Weights of a small image captioner.
Model: 10.7M parameters, 64-pixel images, encoder patch size [4, 4], encoder depths [4, 4, 4], encoder widths [48, 96, 192], decoder layers 6, decoder norm layernorm, decoder activation swiglu.
Training: muon at rate 0.0039, batches of 256.
Data: trained on photos with spoken descriptions (Open Images, Localized Narratives), 101725 training examples, 36.0 epochs.
Rows from block 3 of the text decoder, named by matrix and row number. Rows with one number belong to one attention dimension. Each number is 128 + 24 x the weight over its row's rms, rounded and kept within 0 to 255. All counts start at 0. Numbers have three digits each. After the name is the row's rms in percent of the matrix's.
# q: cross-attention query (decoder.blocks.3.cross_attn.q.weight, 256x256), inputs 0-255
# k: cross-attention key (decoder.blocks.3.cross_attn.k.weight, 256x192), inputs 0-191
q.211 097:094102115137125094112142127091151148156122134115129132120109181166119120105128154110108114126139101110114133138156152120124114149074159096104108146124114157182129080137107141139121161161120131150159150123155117127135122124147109149081131144088177112102128100120185122144136132102132116124120122113143127125163169138133131165198109124163190078145108138101158116110089171089128165112107133129145113101138133107111146097109167121085141130148115114160147131128091108106176154134110140137132110120086131125161159167113096125128109117118113112151180130087163130151132154108147098121131126125106142134124151144108125087092131161148095137126141108090153085127136119105106143138178125118120130135138065163134178100080127145135115148172127138116136101145169121132112137079148156
k.211 099:111092092179147148094123145138134098112130151075093131113115133079099145183122118062121118111115109157118105120167146148192127094109083162130139173108073133152130152091181130095123094129126141128138106133155147123073181103120155113110117128116140124122123148138136133091125122145106106155115133127145164120148113142131110133117092099190114155117140110116146150121133109139097156131147111121166151120119142133130130108110119117106116089127107122114145092090157120120162107111135103087124150151122129137159112135150155114100153127150161102134107129111161113130090146070147099135
q.212 100:129143148109132114179170121122133107172149125187101146112089109129101121096144150139151129153084157132116129147158112155141095125138094192161106164135075171154115133166116146105116148124130089126150123138127116118150114171123146096128142148124093164125114130121097124124157101109130154165139176140146162150103111180133174142147156162159118113078125145160123149143103146162120173121092173129107108172111137127148088136118101126127129149107123134133132087131111113152121100107131169163144129112096137126123127129097105091152111106106128091110112107137145109139143174173116122148141124102155153091174117096088142158118113148136127143100123116104134108098139154135125150123101114096132149104092113139096116069180112144108090116121134127140104131088078109126120115121140095
k.212 105:119122112125144153142102129176112152119146142127122133141139120128162131175150118138132088157080148133138148135166105142127160127138116122134143096148163118140150165157115095151126094123101089104150118108112110118166163128070140137114124148150105160138118089148106118109140140120131138101115121190166093131110081114117152152154167096163117153119113132143135145150131142166107121130119174132094138135111117126113076152113149130176125101136120114120092089155178153082120098146156121090104117182119114135150106143172130146173164179141105108115151121141130089096127153145113129176
q.213 099:106148119140122110130121106120121156134104158120148144108151141176110102158085088150134126124154105161145075150181134109134103117173158094124115160121128146118114070109176122134113108114120142112139135154110094129134162139107181083130107109125119159112114107131154156118151143136116139142144170117149108179072102141109134113128131093130119108129127103126122153147161139130094142133141118113093127162120118143154100206151134142143121142099075121137156087104130140116136157123131161148161135117114100114159156165133128127179105111114099134151123137087151119102131093147124157134126160112129162106117105113120148064131104153147099086125138151148097110074089144134126096124113131125114158141139092096141121112113122165120201133142161099142138152127142139154091083147116166
k.213 099:138139070120111134115144123174113128119122119127147156104138087097119127126117136142164145138110142075108146106102114097118131137152143124095148122173183084087109122133104087105092139120134135103120124123104131137134131181086118150123173127147117101121150125172147146112119112110145112156113160134076128116128122106098146136091132181104149131089130123092115122135056157181085127100124077130093110133151121122141150152123114086130129137136130115160136142130156139101154083174116162093105116127111143093117146150134157127097114117089130138127151154113135153156123143072149121094
q.214 101:118156147100146109162163130112141096148133087137135134184147143138149146111138132085172113103159133152156127085117137112143136114118142126173171111139159094104112102139065126157143159137137170107157135095144130138148099146144131139095131113102107160146114128122142144111135136138154099137141119102111169156100093131150109136111119092148084172133101153126122132122091114155092113125089109163146148112143147137112117152097172115099140100111098094116133152122113032123053123140139124097139123114153134123159144167124146152104135146101080130127131104137129098095187104140129115128120138139087096162096105144192144110178117163127133128127087098154093127132126134131119157108160134126129139130159167141125134115129104117118137152121147150141135125170110152137121099176132130
k.214 102:128151130125146113118161074154102156126132088114128128081124100088150133132106155127130141152117114115124174170145098150069163092132110117117115152102049126122107116150114106170138162115094123103132127169090120112095087118106154117152150130097125168143119144128142106133132178143131159137159117165122151113119139098116158118147137131158134170123142121139149187120159138141145124125119113087126112142139143131172181174161147134114146114111089112140097147147163112147133126160157125129080102126117156124156130121131125143145093104099102119116132147165130080148152101154166122134
q.215 097:139113148152126151127126110177134150147120144098134155171129117139157142117124125138126071131151108140113110152105107099115099089154156146122109154106112102094144140174066165084169117165143086151132127127096133124150131162122118145145173131159149148165149157112140122097154116105160132110155150093118160111096139116184107136128109104109142119110154126138141110145111159074141103122110080072133139121127127158113104148151092111099145158167140100103097113144085099082108133113116148098085126148136131159138099099114130103129160143143149116142142113141154095151136145125128168158116113129127115138130096138124138161142141108152150105157159078108103110118147179133116156183153130143130144106086116124117135096115101158105090156077134118150173089117112110092108157129142114
k.215 107:096119102135133129115140100111105144112147123121155138119124113106133154127148158167162117124116107138158108198133133172091124139175119173124167089131134144171122135149137095108141106138090068139097103110123158115100142121130110173107138166133151116161129113095090119138160156150122170115119116164099152155085094096141138168117123126112153175105157114155154131167154128164146118136150139139154112157122127115130099136174131134135080102095102147138139103122150119131149129129200153153132108130135117124144078125127088095129139094165143139121106160132104160137136155160111122150
q.216 104:151093161101117054096125093146133126083104136131144162128122090118147136150124112085149116132150141134131128156143147117140121141143145139118134099121120116133149141102104156102106144127142105148150145132140153156149066122162124094116120118117135155128107098121119093137151135167093134157084109152088093132114138124108103157163185126095151111171113128112126096156117110106123150183121121140148138126120125117140168150140164112128092152078136141114098123114158121167108130152073190120112116142114160104143162097134135137127164165151123168146107119179122122126176116103166139127150124144146142132098107140172161108138118146129169099085106079133107133108112111150111119101141126196120173129165116086131121142142108077125117124099128148159143125143095129117112096102139106
k.216 102:155121146148147110180162099150142133148102115130127125133080089111119100141120147137133147154136112106095113155147065140174099111123129115153108120131110177140111123142084143151107130136104156112143115123167130145157096121138131073095134128138102130091133131097100187142111154139140081152162141119121104101134157130143138107104096096116119126152109090138082101129131159136164141106152133183111125141123170128128111158131115098122132136123132135152086109089143150146162110120150119111139120163157121097153113137135185110145140159118162121141146129189150146114103167126106175078
q.217 103:165164149140156120091151131178166124125095117155127144167122136144137092127132087127140129140149062143151145117143125119097159142129087160158150072110104156116157118111144146141113111105165114138089118138097152124123124135128160116151104135117140095134131141143121153134136152140138132081157086132101155087112103164096166138129127120146127097120125139134112075116157124143127148104134116129150116125078157142149116113121117118090128127136134190137105175128116164124108145093089133162151117122151091132098057131110092118115127114159072106147141144117097156102126131147152162140155118089119135112174114108089153108118096123151078125096133128177137158109174162117086118138129136143101164146139133172095089137098147136137149123145090117173143146127175141129137114121115126
k.217 106:108131176125125185147122172172168107129127184099135140101132120137154155150176118147137132079131103135131127126136126150113063130129105124140115133167144122068102135129116145084116142140148166100130153123098152120110172153148106086090163085148147109126155152151167153125105109111147158121120106162125093135092168186126109121123112105106086134172082104125119128104135103162146121162131107101133112101142135119133110120081112114115126100122129094134090119110101130147107161140119106145081084130150119128092113114138117133126113142146113113104152115125148098159149157146129123132
q.218 098:118084079133164177158123148141122161133142145149132091164140137128136133143117147122159158131097103118118148070094091127110127155143131151125113124109093106081129123104112084113096113126150104133106168118170166100190114128141094128174146132147076142133090126109136154131119127134157094105141126128136164146127155123132146140147175113138127142120134145129130181085131097158118133167107124098067124139099135131107129131141135109178133128061110127130123140118140116113130102123134105133107087145120131159181151096107135094121123137138128117151109140157141127120122117108156087141091125128140111129126145116109170120142144136096120101130098142109142114116116171120078128173126133091129143142115102101128162153182094138141112146178136063172084143131194109140139130125106120
k.218 102:123126139133104131159145149083091162078149170123161114115107120124140126183136144141152125145111096086109131144138162096145127143116076107126115181138125156083155138148127134120123108126160098103116125120175126120143112169106148187133108127130147132173126144142149084138131086109125144120127157112124150121149090155124155156214105152131116122154127087138127144077140112127127180168106121157120157138138113139092134150127129133157136110153124115119142194191142146091120122116130138121169126150104108144124120119096156134099112116110142130130164110135089104124153127155103129128
q.219 099:112093185106103121136127119129140157111126178139109102099150146121171125111094115129121143151143143159121108149096094085094121176149112128146078101163139151125104089139105116088140134119105133125089155124109124088076153161142105115141123138167117141106106096148192121099134147117094154091128164074125112123120124075097133137110115122135178128115118183124128110109095121103143154090131130143122090127125087132140149121163093162102108153179101148103069139132145131146118129143109142131113128164130108142152159132125169122159160154122140110132134117131135118112121138129103160123130066132157146114134096134153123107129160139130138194143128139156114118112135133148158086116097208137126123174147153136152125141161134115130112150124137122118119164092119113106112117108148159
k.219 098:142117115155055156135098132109080118134101165146129127142130093178103081072135143153122129092099133115135116115135117133148107125136155129150083128137139122135197149108105130121134188099101104125102151150124157136134156120149151142143124111146163150130158138148097135157108153166112135140153121119144132120113117106124118181093122161113102127078108129138134130133106101093175143106096103120141103119123147122141109120167140079130078144157123143146124083107136140089178140128141155127129130133151161122151127178154119134149185132140092103121139132127178144089144159120112122115
q.220 097:104149063122161116132091111133123160087154146098170138102107122122157102109117139144137150146156134154137125120144111081182117106081125168111118131106121116148146097093148100143135151150110128121138144081100104069114142093131122117127177106121128137172102153165150156106132112135122088112111116096116110152113169112148137123105128153116146081137143148142103162156144119145179182096086113121095111112158157095126108104153080113098119130198127128157109158115161120126102108092128143152112102121143149123139134129136144124172179088158101109118144153093128162103110141137122098116161107138127187112111129129114133118144168128172157127121117116121147150155093118144121145133177118116132135166137145154155116134136125139158127140104066121113127120145127158090112102135110134
k.220 101:142106139119087105108134177108104084124124112122113109142121128149149077113122148162117074147164133150111084118107115166124132103128104130157122137128108151184151125163104137113094123139106121127097128114096119135111150133143085133171100100160142119134089140162135172174121162124158092153132115139100137125176142140162114116153091172096090143156127155110145161154136142091097150158142110126107124133148131100159093157094132141104130109121122128115134141075110121140103098117121133117102151138158102140158116147080117111158149090162108125099120124095167079122098080111145142138
q.221 098:138148120114109135104133126163099165135135090142150148096130169132120114152141109167132127145098151101088095137107098136127150102129145132141128130100118161064171121156147146137115153138098111173103072165101123134112133117138088163106149103175122106072143102143111106100101152123095144119111108158146125092114120148144143136137113130125109099170182094138157138130120138157121115130154140145133108110141139160106137097116163113124123120111119091165105106117113208183110126151091158136117148121096110152157132107147145167135143087129129126134146143125116134152095092131156101118121160159156132127122162154170138110161120188139125121085084090098109156128131129124159117160176088115127105149107128091103101129160115126165109146110117120123067147119119137138116127127146095
k.221 104:123119114137122148155121096142143117091118127151121101158137093154118132124100095111147132133100180138122115096160133089151146136132111167127125140081122141113140182084079135154133124131139121152123099119099133159088125133117118132113148133125123180153136122120110189129111125120095104137094135138101087127166132123156136160165137132076129072151157132164121156141162151125137166130127165140145110159129129149101110172116129131103095118129135153063118090149140156123168153143147122100088151083117105125138147112110144164099119135132106151184093117150121111141118091112070129097
q.222 105:150118141150154124137136087128141123157136124068133115120114103107124163131149167138113098137079121105135140100168129120161097145083099143133108107117148140140095135120111122153130139132151125087087123099162155113116085128118141096120136111143083138160137139119117162117173145164124120108197171117149125059132166137119103129124148168124148145117119107111149103106153143145107117105148133101167107183114157150138125097091141134116149126130142147127119118105159165103118169095122111139116144137156146143138119139181078158107150106103092142126109176107129103103123166101162157147133177145166157097117058142184093128125118104157106161153124122143119076116129160139115101124113123084106115120093118138172151140099125111126118121111159131130146143145117144103142144135142107
k.222 099:089106123100115122107145119179160138158132112098124095170107125110125119113096164129145119128143133139159121125131158117119115134146166160152106122099105132167143130166104086132172138115109144151144131155090091123122155120145118099083124125161108145143139107137107080136113084156111139090105122121162179140089073097090106103082147105159128129131129119145103140111173116113119182115094130116122111159126103140132127122110111135149210097127129143145116150118133102084100115096119092115127125158137115088129121163149093124132131106142138124096134136097166100140110165108073122121
q.223 107:116116120132134140134100126123095100167130129168128134133123119130144079147111152113083137091142102122129107121136128074116128127117106119178134148144108114168125119144116129096171135110148108143088171149152108158063134141081166152126115145151116099105149157135098166111126121125091133145089108147126100094113134184144085111151117081088108140136119112117113135111116132154082133128145130104143155125202120162161127109121134134121133128100138129152153128129132140069126151143159173107096161155116174112159109107084168118128150140134089158137089111151107121129165143133143130075085127122126153131116134133121125137204158114127141154150101139158161108078120122126153134135100122120093155125132126132140118127088184093149102141129127142163120118127131144137185100119153121
k.223 108:144114158122112078097114138120134212185123133128100118138099119150098144113049122151129162106063120159103133150132139097127147135125099104175151131155153137086133127152120095095162126101095146137104111105130168105133134154157143116140096113114154135133146134176118124101167099111147109088099082151143077139138122094133133145104115098086116102125142098156137111142143154122159145125088123123117137146077150124124148161160145112119126120084104126118131145129161162136133105146123141110191118160121114112142118110116145118092104130134147135151129126157142127106130108112134137100
q.224 105:055125141156100118107149158109135135164107146101158165145092150131096093131149160136158062146140139130115116111091070098113136123143098144139142096152129144127143133144127136112105162195151118160139153134112145136128146144111086114105111127150109145109068120116148162100147125105077133125121136152191153080131149149139130127135174151097131091171111094156116149158153120124105092131076111100114139154105095140139107126100129079133128115127127154131139146115114129135128144112117120135120184153129115120098128124159080165097115119136155101106147130122121120115113168134123126104101149162138102105145130143150192139113122148117087139138166117179108094126118163129115128114124134127130129124086118077124173161125137142087118136132156143126136109126144118098162165130135084
k.224 098:154112126111112076159111132138142156133107114103136093119135086146178099162129109109092138120143117142133122093097136137118118134127132113117080120137101159103094170142128118124104140129096126145130115107088120117149135108114100142113160129133115110085133116106123148114132144095176099170148088119074099130087162101124134105137141166190137133134134100133125124116148139081127150155121184114139124146111136080115155111101147153106090112088098148130087152101097092141129152127128094115161190112114108161154131106136118139128086120119152127095151110144092166098115093159121088149
q.225 099:133090116134103134131115149098120141162150136144107115143173126136166064136126143101145143099141114095115118112150139117124140139101120130141109139177168111111192137134129101166170075121134132101173142128134158149139125079121100100108131124135143131118145134121149139138153107141147096128101142079132095102150079122144117159140108154114107179120096167140163135079079130176119136113082140153165077125088157146124130167124142102137147170118147127142125118117131136111165084161115123117144083142112180142127136113119141168159151093082126111122096115145157116192129114131145110071128134159140075148132162083152137113130152112159119140077142150119113109123146136102115143128112089147136143111122144117142083125124094111154140119171130129110093132121134128148157116126138126
k.225 097:109127157116141111115165121112133099103148164120119147128143109118172126138130146128174147112144135129100151113136132178105056136129126119109126171113143149136135156114136123153106116154137126062126107108141189166139126177094173120148103163123114153134087131096122106201142115108143117135148151175150171122151156109121156150164149126148144116131125124146123131084100141128063140098158146159127164096143113141128117108129125180146112103092149123145088143120146106126107143092145156151129149099126096151134109125126139139137136083143154144146153130159163134137175114127114164142
q.226 105:165137116093139128179137137139125098100117134095116127121132124092183125076134136123125128146126176174172167119153136077135090181169148141058142150130121141105183147149127113161122103137142146109158162122139123137129130132176113135121174176113149138132105114158165108107145074122109115140096113132105128121128121156105153120126098108104163134139102121144068105109152126156138097119138114161126162104116118100115134079120114084068102115111114132132116133098137115153120127146117132144133120139109166115109149096132118119056123115154119131136130103137114157132091114151108084139107093112155137165099101145153121107129137140159136097151090156161126115183138124139140107125128150180104137126110095138110127141112164088139128112126106160136110160114130154144150102081129134
k.226 100:135091110115121197092132187118112121113135150131164112140136112127157123100104146133126082134156159139114098119129092150144102135119149160099098121127152115120149138161089128130068093147126133125128120139130134073166071104101122094151116165102162137117104095115104117162103095118156134113156120114130123118158169108125090120123086146104129139095112122174129133113113144117125145118139050116127112136118138118196133126113153151095111099129107168116139168131118143102115141146117111143107151146097117112149138124110104119091125166149165094097108143100153126111150132100159118163
q.227 102:140100095150081150160097163110121147072092151099125118125149178137127121142155136135126131104107118139142135145125125128179160105105126117112118157121136115140105119118164111148112126133145139121116144147121121136133139115167101093114117172121134135134117105117121120113092076104110130147092137148156176112137111125123152125125144116132100094182126152121096094145130123131114099198132155107143100097138132126131090140132152093152100091114081128138155139116122107131145166129102105113136118137126109133157221175177134109166152135110115136093111086130164134081140139137138133163151116099151185146139121170162116136146123127070105111113128110097158120130150092134113125155171123168110110084141105129149143155076106155125138121120098119083140136132122175176142113141140149
k.227 101:143107074119123142107111125127155138133114142131134168155107122094091125122083102127130103133104100145124182133117143090128132153151126138100165122147149117128119120103134144108117141155096105111109177127105143135132122165082112122134135116121094203102113145150153121139139142163153134123124139145123074103113132115104127172146123153082125084105121170107126164118194138129138129106170060146170113120137161139116139100133168109081135157143068134093120113109096139123112139126127137076117136132115134135145129074108134141110165135113124151111135119111129080147095107091154134108
q.228 098:084127128174170180096116131122123140163106171109137114103141131081092137111138159138150135147100119112145153143137112110167150098098122102131139093149141169112168111119120148139152164091124145123147147132105092153153149164114072149110112146105112103101102121125083112116169142154129140154145129149094114132174122100143173170106136139169148161097148137147152114142108074134169125143134132101128138186112149101144105121131141140129146106125180127115110139134153091109099135118110120097119177132115129161096070098138134096181111113114112096131132161079145125163133105135120128148133118156132125144159109115145156130119077157102144136117105139138124143102122130106109104061159113138181095110132106110120125103109124096084140151111116159139108103166137142108128117151135133
k.228 102:093187164121076075132117138135085153118147070127116101119134122098116119135105115092174135141137135103134105132116137135146141127141093100144119151128120147083094103151105124127115127131134086099129115123107074146075112111133099151157112136120115140152132173088104109176130131157133154133103097176113094091121072103159132134097137145092124140184167144106157099145143184103117131126090141107109153148162135137121139096144132175113116099133106131107089152100149137165138115123122104117149140108136120145125113128137143101121103139127100127137132114153116163121074167128122120111
q.229 100:133114145141103113143133095188123094131104162172192156136115116170120144109100139125126129153170130119165062153119114138166148134118095130095061147125115129173098120134111157184094144101094110133087138117115128124093159138141175154110086135119144132097127124135098077132127118168111164115106176084139102141129142107163127156139122092150158154139121140124089114130115147111142127146088121137154131148121148125131118137125104127161126159117144152137147111116175103129165101124141115119076102091122127131124103135087140118148121086141124120141161189105128127108097160136131117140141101139128112136112113139116101119159090138148095142129113158170099131121138116145143158103124176146107138134122145091126138135150073134100129101155121087162123137118148150169111157097160097
k.229 100:163125142126150131122111085134117116136121154137105126140138138126118152104102131118077105158122144116134143133144146138159127140094150113135147130098106100107136140194135112113101084131092133118140155134114149106091163118130085120098089104099087115142145109121116147163133131130128135165117111142151114150124132112147110157167148121168155136140110166116122116097137135098142121103161153113123123138082077145075080165131102117145123146164122109122200083101131080117149104056178128115115126120140141108143113111166143135140151111104128132138115183115135119063122092112119088134
q.230 103:123061141160094110100121138142088132146166174122162153088144125124148125127092094171126077125121108125122129122140112099089124130115140113140165113130148157148111132104173109091155133155159118127099120149095117116131137136131084116097073137134126170151136167127126141160189112113128168146128136116200139122120131176102147102062128122117123135125127091107148131131123135136106121092173141139090107096156094105111126158155148132133122151109131149134132120138095124087090161148155148131128096155145093100185138115094133139087117162128134130118136139188136140155162137120152165097142114125164129100108114088118131158087120137096116141119114191132137108121128132118123121143117142176104127154133090116134112152160127126123111123093092128141122122174093109139147145144104108
k.230 104:122139106148118131116117121155161162125116143155119101139136146118158151129092107101116105127123130156081147137136138126096140121193136123150131116128170129150124107129135121146162146132098083092122131135111090166122164141134129112128133102146078149060147160107122132110113108136153117124164112108150128142148092120124146098140172134102123098078081174132117102122073163120132156110144142111167092105129106092121101104163170177133120140126145120156163126123103158095173140133091135155114125162109163110135158130114097088136116114150192090120109104144134088136125140143103095125
q.231 104:137126137150128122142153136107127116135156152117116131152128119126179133160092120147121128126145123147111131119105108142150179084105138080123139149113133163134101152133142154124120095119124065137142132108096126133137116115107130107099136113117101132144116078114117149114134122125106150156182108107103097116181162110109141112122130106126124162155085160127139171119095126084133142114122137160147090125154152144180130125098139143155124133142169123116145131113101132144110063112114083118129149154175166145103072139153120174158116175119173121098114139157121150101122107160149090100120113121134104138115160171101118093085128147113191158122165124112163143160105164086121119135089161145105121146131099099160154106115114093139129131169100137099151129085140156102118108086142107
k.231 107:134137089117143095176144146135123136163147195137174127136123103183156167144156121094165176128112102128092146117074093115162130122163131168153109137116155103110168108134154120133166124124112164129154131120113132154145107087151167124131128150148129134112135157087128134127153144133145121122161153087137132123114111116138159156119138148137113156124123159161120140119151161106093114153123126171068107193100113125114090140166067139148129128097116126143163178128128118127126139118160145126105104152150138155141126121151137143140131130164111149168156131111107111155153141166154122114
q.232 095:109109126120083151104152102130108110130118166089154151115085148115127131125125081151171159146128129154124127095125097096136134076123096095122135157142115107154143180170149156109143143117114189139139110113157167146148159118120130128110091141137124072201092130099130117149092103152122171130078198139137160137144133103108156124101104139108110156125127130144159106169125167137123076108111105099135133119100139136163114137122093119145180108104118107111107113108133116159095165117106126120097149139095168129137157130115132096116167131110142142092089108130093121143125121121054106117167132130159149159140139124115138143121162116127141152114171146097149132142132164134142119131086117103145119127099145106120139166127111161121117133116171078113135104128125149127147140120146144
k.232 099:101123102141184115149171142143148114167190126177113128135149118120093127132132096159125114158156133124114127159122112121117160113160151077129090137154163160107131144126134136110126151129152061099138172136135116104109140169107158126133079115129125126114140089100123104140151156100118100147149058131135132124084136151170104125156113142133128125142160170107156169135143114073116125128109149124135102135120149120158125127158168146105130138144143139103118116173079083145113113144106146114098100089126111094156114156118140122117176113134146115124115111137092176102132144119141145148
q.233 113:134099107106113137149113106106140091158151142127110149117112137130114129134148146147150094116136124104159141124111124143104143132117111168129131188139061190167165082142138108147111119116081135126162134142141117123176143106143123130156124121148134128123105139124129121123120109154132141140117118085141113147167090143165144092140115120132157099122117155103168129104130120114103126148096086086110116153139104139174121143123099085140122102174111158128083127138119135141132179126157112106125068119144153114140141147188137071138148113148150140134126142121151121079142117145162118109148104087127139143071116157157089124144162116141123110162158101105093131138146101150088120147114114085116087163093157143152123092141187135146110140101133158138098114107136110132107102165136188
k.233 110:111087151124172184120148111143109147148136128162129135104115129115120121114089155137107193175114103105128187146101095137099103098112182115106117110129136132163137147080150137132104114130119177142120121158165119151133109108107141103118109088119123127119126083138093053139120118118135152151161126130156144125129128128137132143109140129113119084082089126101136122109124154153106123102169137104134100120136116108128139120124103124103139107169082156117106145154143098184163125152142138117125140079142147144185158119108117094091131154115131142112128143128109124127083149093116104089
q.234 103:136109135083129101141192099119149132134118092139049098146116122154114178120139105145111177172068118116119129132115147146125148137115102084115127106095079140136109099093155133152117114149135111058134142062121146122067128133125109110123142175129118144128109131126155137164098114134133162124141147149103154110118149160125089135108135135147110069168179080119107136140150142139134105102171132105162133086140111101104131072127095107142125165126111162156114130125163148123120088139168129112125125114122152116150108147128127132126161143129139150096115178118176133166126114122143180148128168139145151132091117106120162137116096117115133096152139137163146127112110142125143131139131118120105145129149069128136145116145150134134110128086126151134131150153147145173120107115135131
k.234 104:123153122162141137095130167163136112127114207094126155150145134136128146082108156142120175130159102124123116104100171088095145149123123148099140070126078155137113114141106095123113173112125130102129140110120155177105147091120096105085124119118100136114171109133146129096116129155125168113141143132110111105087133117172124092176150147164105127115102135149127166111132081179131179142141113111145136135144100155117117171121123146108127120137110107106153097118135139131149123152101128149145139117113156139080129144129152142143108093125100123104133113093201144127158137139117127139
q.235 103:151118128131153101155114141101139078131137085152143126171124174091115095151152142099128128139120121095103122164113113167087143145138121060154128145149152113137098140143161144129112188090116103132121160083094116124131178125131119110142121126131169105162130084125118134187128150121158131140140165130114153157120117147116105061140118137137138103131172150108150142093135142128102104140112151167116147086130116138144127140163119116135136125110119137174125140174137119084136108095111171131148147142118133129121112120109100157104116166123108103152141106155083132117138146121152138087127127111141100103100129150126151145136135128130104180124164125109117195118072155094123156148079104114103151132149142142150141170137134134125100069102099110109127071113091101119140133130143145
k.235 099:106134100115113110140126130131094155120134171105119122158090136161125127132139126122078145139159133134155079149146126126135136164118129129145119134121151128149109167155099191132148148110106086136065148149136133151122112148094155113117178110121117131104097152125169139138151110135112091144121105100112121174139119107123167131148113127173097120151101102190142091130095142164123141132108123148154150173088110118110154112151155095100153085158133103150168108183127122165128090151116150151153129152064141139152131152143131111129145139110105095150176130131094102166146132138128136136
q.236 107:141119155089101120117129127147124115095102107085115091125118085109160089131138144082116088107096100138123125136162153114121110134148145169136145115134135120078129110104119092119140106160175140163141100134153170174070130126134125118112134121117168122088120121120162141117108164135145126127076158097142080152114147085142140156056149096118119151125128165139105100171146132132068152161148132141149150156103132141143123146105132118113120112136145112183115086131116113113135107116162125106167151135113093113143168143134118168141117120169160099153138153137145142162123185128117099132125169133118087150119138117149152141132127103092156140109087102107109116161110126210114149129134174134091132147126122124158106132109118087114153125161130131091137134122097137141139109128133148
k.236 099:147174157142108143132165133117164150077093152074119117139138135101102127097143118114175075097141118102101107097130133147112096144124135128081095140103133108106114121111135148095121149177113149136170144103128127116188114148122134156133118123105129151164076118139138142092095117098118079099150143159145163138109161110180122128121111155109135137120105122168125141088109120133150146153125105156097138099157146138076146096133107095123145165106135126111150123127120137103152113080134104141100142135150110108115088086127132132134098156100146167093120144141096082125144127138140169141
q.237 104:140139147126117106105153132113109122109111132099092153121120124132130113151140135147130125145096129144138188070123097130168147130109149125113137141094115119130156114127146183168091111167131145104109085138113129140106176126108130089128137146149133159116130130156116121144118142090119123160142098123140157128156110125125123148111131087170096133155148151118175138093134136120101146162152102131155115148152143113151094145077135115156120100140103112123118190120133099167147145138122115103088119078097180141126086108152099180102138082149137154119149134086130166093178148130136139149117095130129155117127138083104146138062139118157118152107113125119173101160187054107149118108118116067162122114139139144158130102078156124113129164132137124141139131116138123119106131125121140
k.237 101:133153091148164070154128142107140131127101124134155153135145155125149135117135121139100132138151153139098127115144169157080136173114146159109145143136079125117145122098164110183177097112141153169122112096104149080155094104119072115117146114132158115098150094097126113112116128151125158119169166106125150144116121137132117111116160155081158117125159133106120127131156108156134103151162111164111117119102160111101117116136144151145109129187105157113131155160107154135100123130109139170131117103146175131151083120109161152082132130139108162099125109123111164106119187140126119149
q.238 099:166102118155136126113117083112150169108129092114096158106149109125134091115131100098106143115128126146143151135155151094128102122115120123150133161120125158115089125170073120135099141172103065165131095146109118108070140125126117133148136103108100148143153091117095119129132154122167092148126120138153110100173097117122139131105143182095141115096152159120164124137118150139121129144120151133095096077093127130088149152087115194136134165159157113105153113142153119120113136133128119122102101085160106118152136118167161117107157131145168107127141148142152108121135126148143149115144150118139189150133123124141136172121128170183114136117129093130113151132090099146130073123153136103131107099126111133148148094173138173115119133126170158104102162146168120132149088124099127
k.238 100:155165134107117143170089104116091114112115070134073128153151127106191105141174154146144124104148154161146104139140108083137105100131124134118164124121146094158136130128153129086129130114124131162127081109113139170119125150102114109152163185154129126135123114126070121119134145098121156134130138117122162115115069146145103129129140144133130105123123131097130129105107111108142120081184120143137141127080110117113129115067116155156080155123129154133141113168170143138137125145168124096156125119099138130136117140114155104141099157136151201140163113113132136103109114087120116120
q.239 105:133113136123165155098134187149116143137143154148121115134159105097100105175130149119133141129132129132086093121104105136113139159154163127125100138139111088153149174090141093098111145109104133114167117138103143096154090102099095134137127133127068099154209096116135108123096153123164152121138110098130125142114148100124092122119154143123147157141126147124142139134132151125108136096103114140112133105101103160144109111130130147122134181116139150104122125129105143146160137140120122121121147105134051134075147091117109160107151128143108117140139114085120158144135127107133118098106169178143157138073100127145060164160114184129142113100139142093165115169131117083144101141148104160153156109123079123171126116095138151140143155134131139119111147178126127101116155128118147
k.239 102:110150176139143141180133125111130126149137111139121140105105126162125149123133111141124116080169110155056115133115124153155136127091136106112133164121110149140105095095098131176124111145119126131134148165139172134137109177170147142166168118087123133112192161117159099154150065160166129117143130087119141156086111112135135111126131128144135098133132135117109142166130121130129112135112130152150173152105168110131143075114110149106161142116148133152157134150094144116139139140138164079113141132142159125115177092159106119158132117113139113104109112068142127095150107152139129165
q.240 099:149119143116125107101145188105144129157123135142103151151111106157128098121123161136128168097110122101086113136111106118109136123136086127153089140123120092155092107083121084146141142122114148078172110130095127165119127102134105151129116133140130144153105176126141113128184140145132100177079123132126092139167186133158127125174160135130116137161096102102097098117123109133125128171138126090119092141121131098117150120101173160136125129133154106136146119126102109145106151146139148131093074127093077147124106152097146106127131141097148097137107125128131144098157152136106152141125101132105146093117138137082154123100148095120110104164097124066178136125151164126173169173132085104110161130125153140095158104140141125124140158140148101115114139157124150160154147145143088
k.240 096:123098163164128115138117145150068111107144138119120155120142142067073163118127139121108144137105110112135144125076175123118164101128159129120170132160143149109142139163088125139130095152104135109118159118107169096112140121108127109138150147116113102135138154128107134094159096162182111150152111131091145095151141133110162144134077123104125081120143139115126138129106126122134126110168156101133138127155138113120092180129116085145140166132102100156178097116095119107147167142142111128134137108124093094091130138109170119156110064103165154139161136176138132140124146122125147154
q.241 101:170138138156140192174101149115116124118114141147088100129168113068166145130104151129123150113106144161148164142135111135087142126131098136125109116105158101099150119144138106137111117145097122095145104126129148191114107113145105084100138145184138072135134106127082135119129120121125142138128110119103123122131139110133130137172123138116137125127116132127100098099137117148123138112153143108132128164103112082146175109118119093131132127100164103111132121075165088093134112153117164094121110143105106141125130132172103112111119135116133078163165173104104127131122153122143118143117121118182124168160133097133163123150167157152163187138138110122132096125113212126106098145150114110127120124114116107131107145146168084105093134130124134106079129163135171091096122136153133
k.241 097:145130169086067158133176178111103143083140164133101114127142122102125146115114153132172106141142143157096131154127124149162151142132133176112113142151115180115114108125136156106091094156086104147097148156144149107125104142120116107113131167124133112122132164109141123143121146137158122175103138098150151150115113109184117143128086129128197155113110100101077126104114158148083148101125105142136163118134159124135154113144113168122147088148151144131090141128132148118098128102128129107136124086115099119135151142129123138076128100134108118150137152166082140117106131118138183113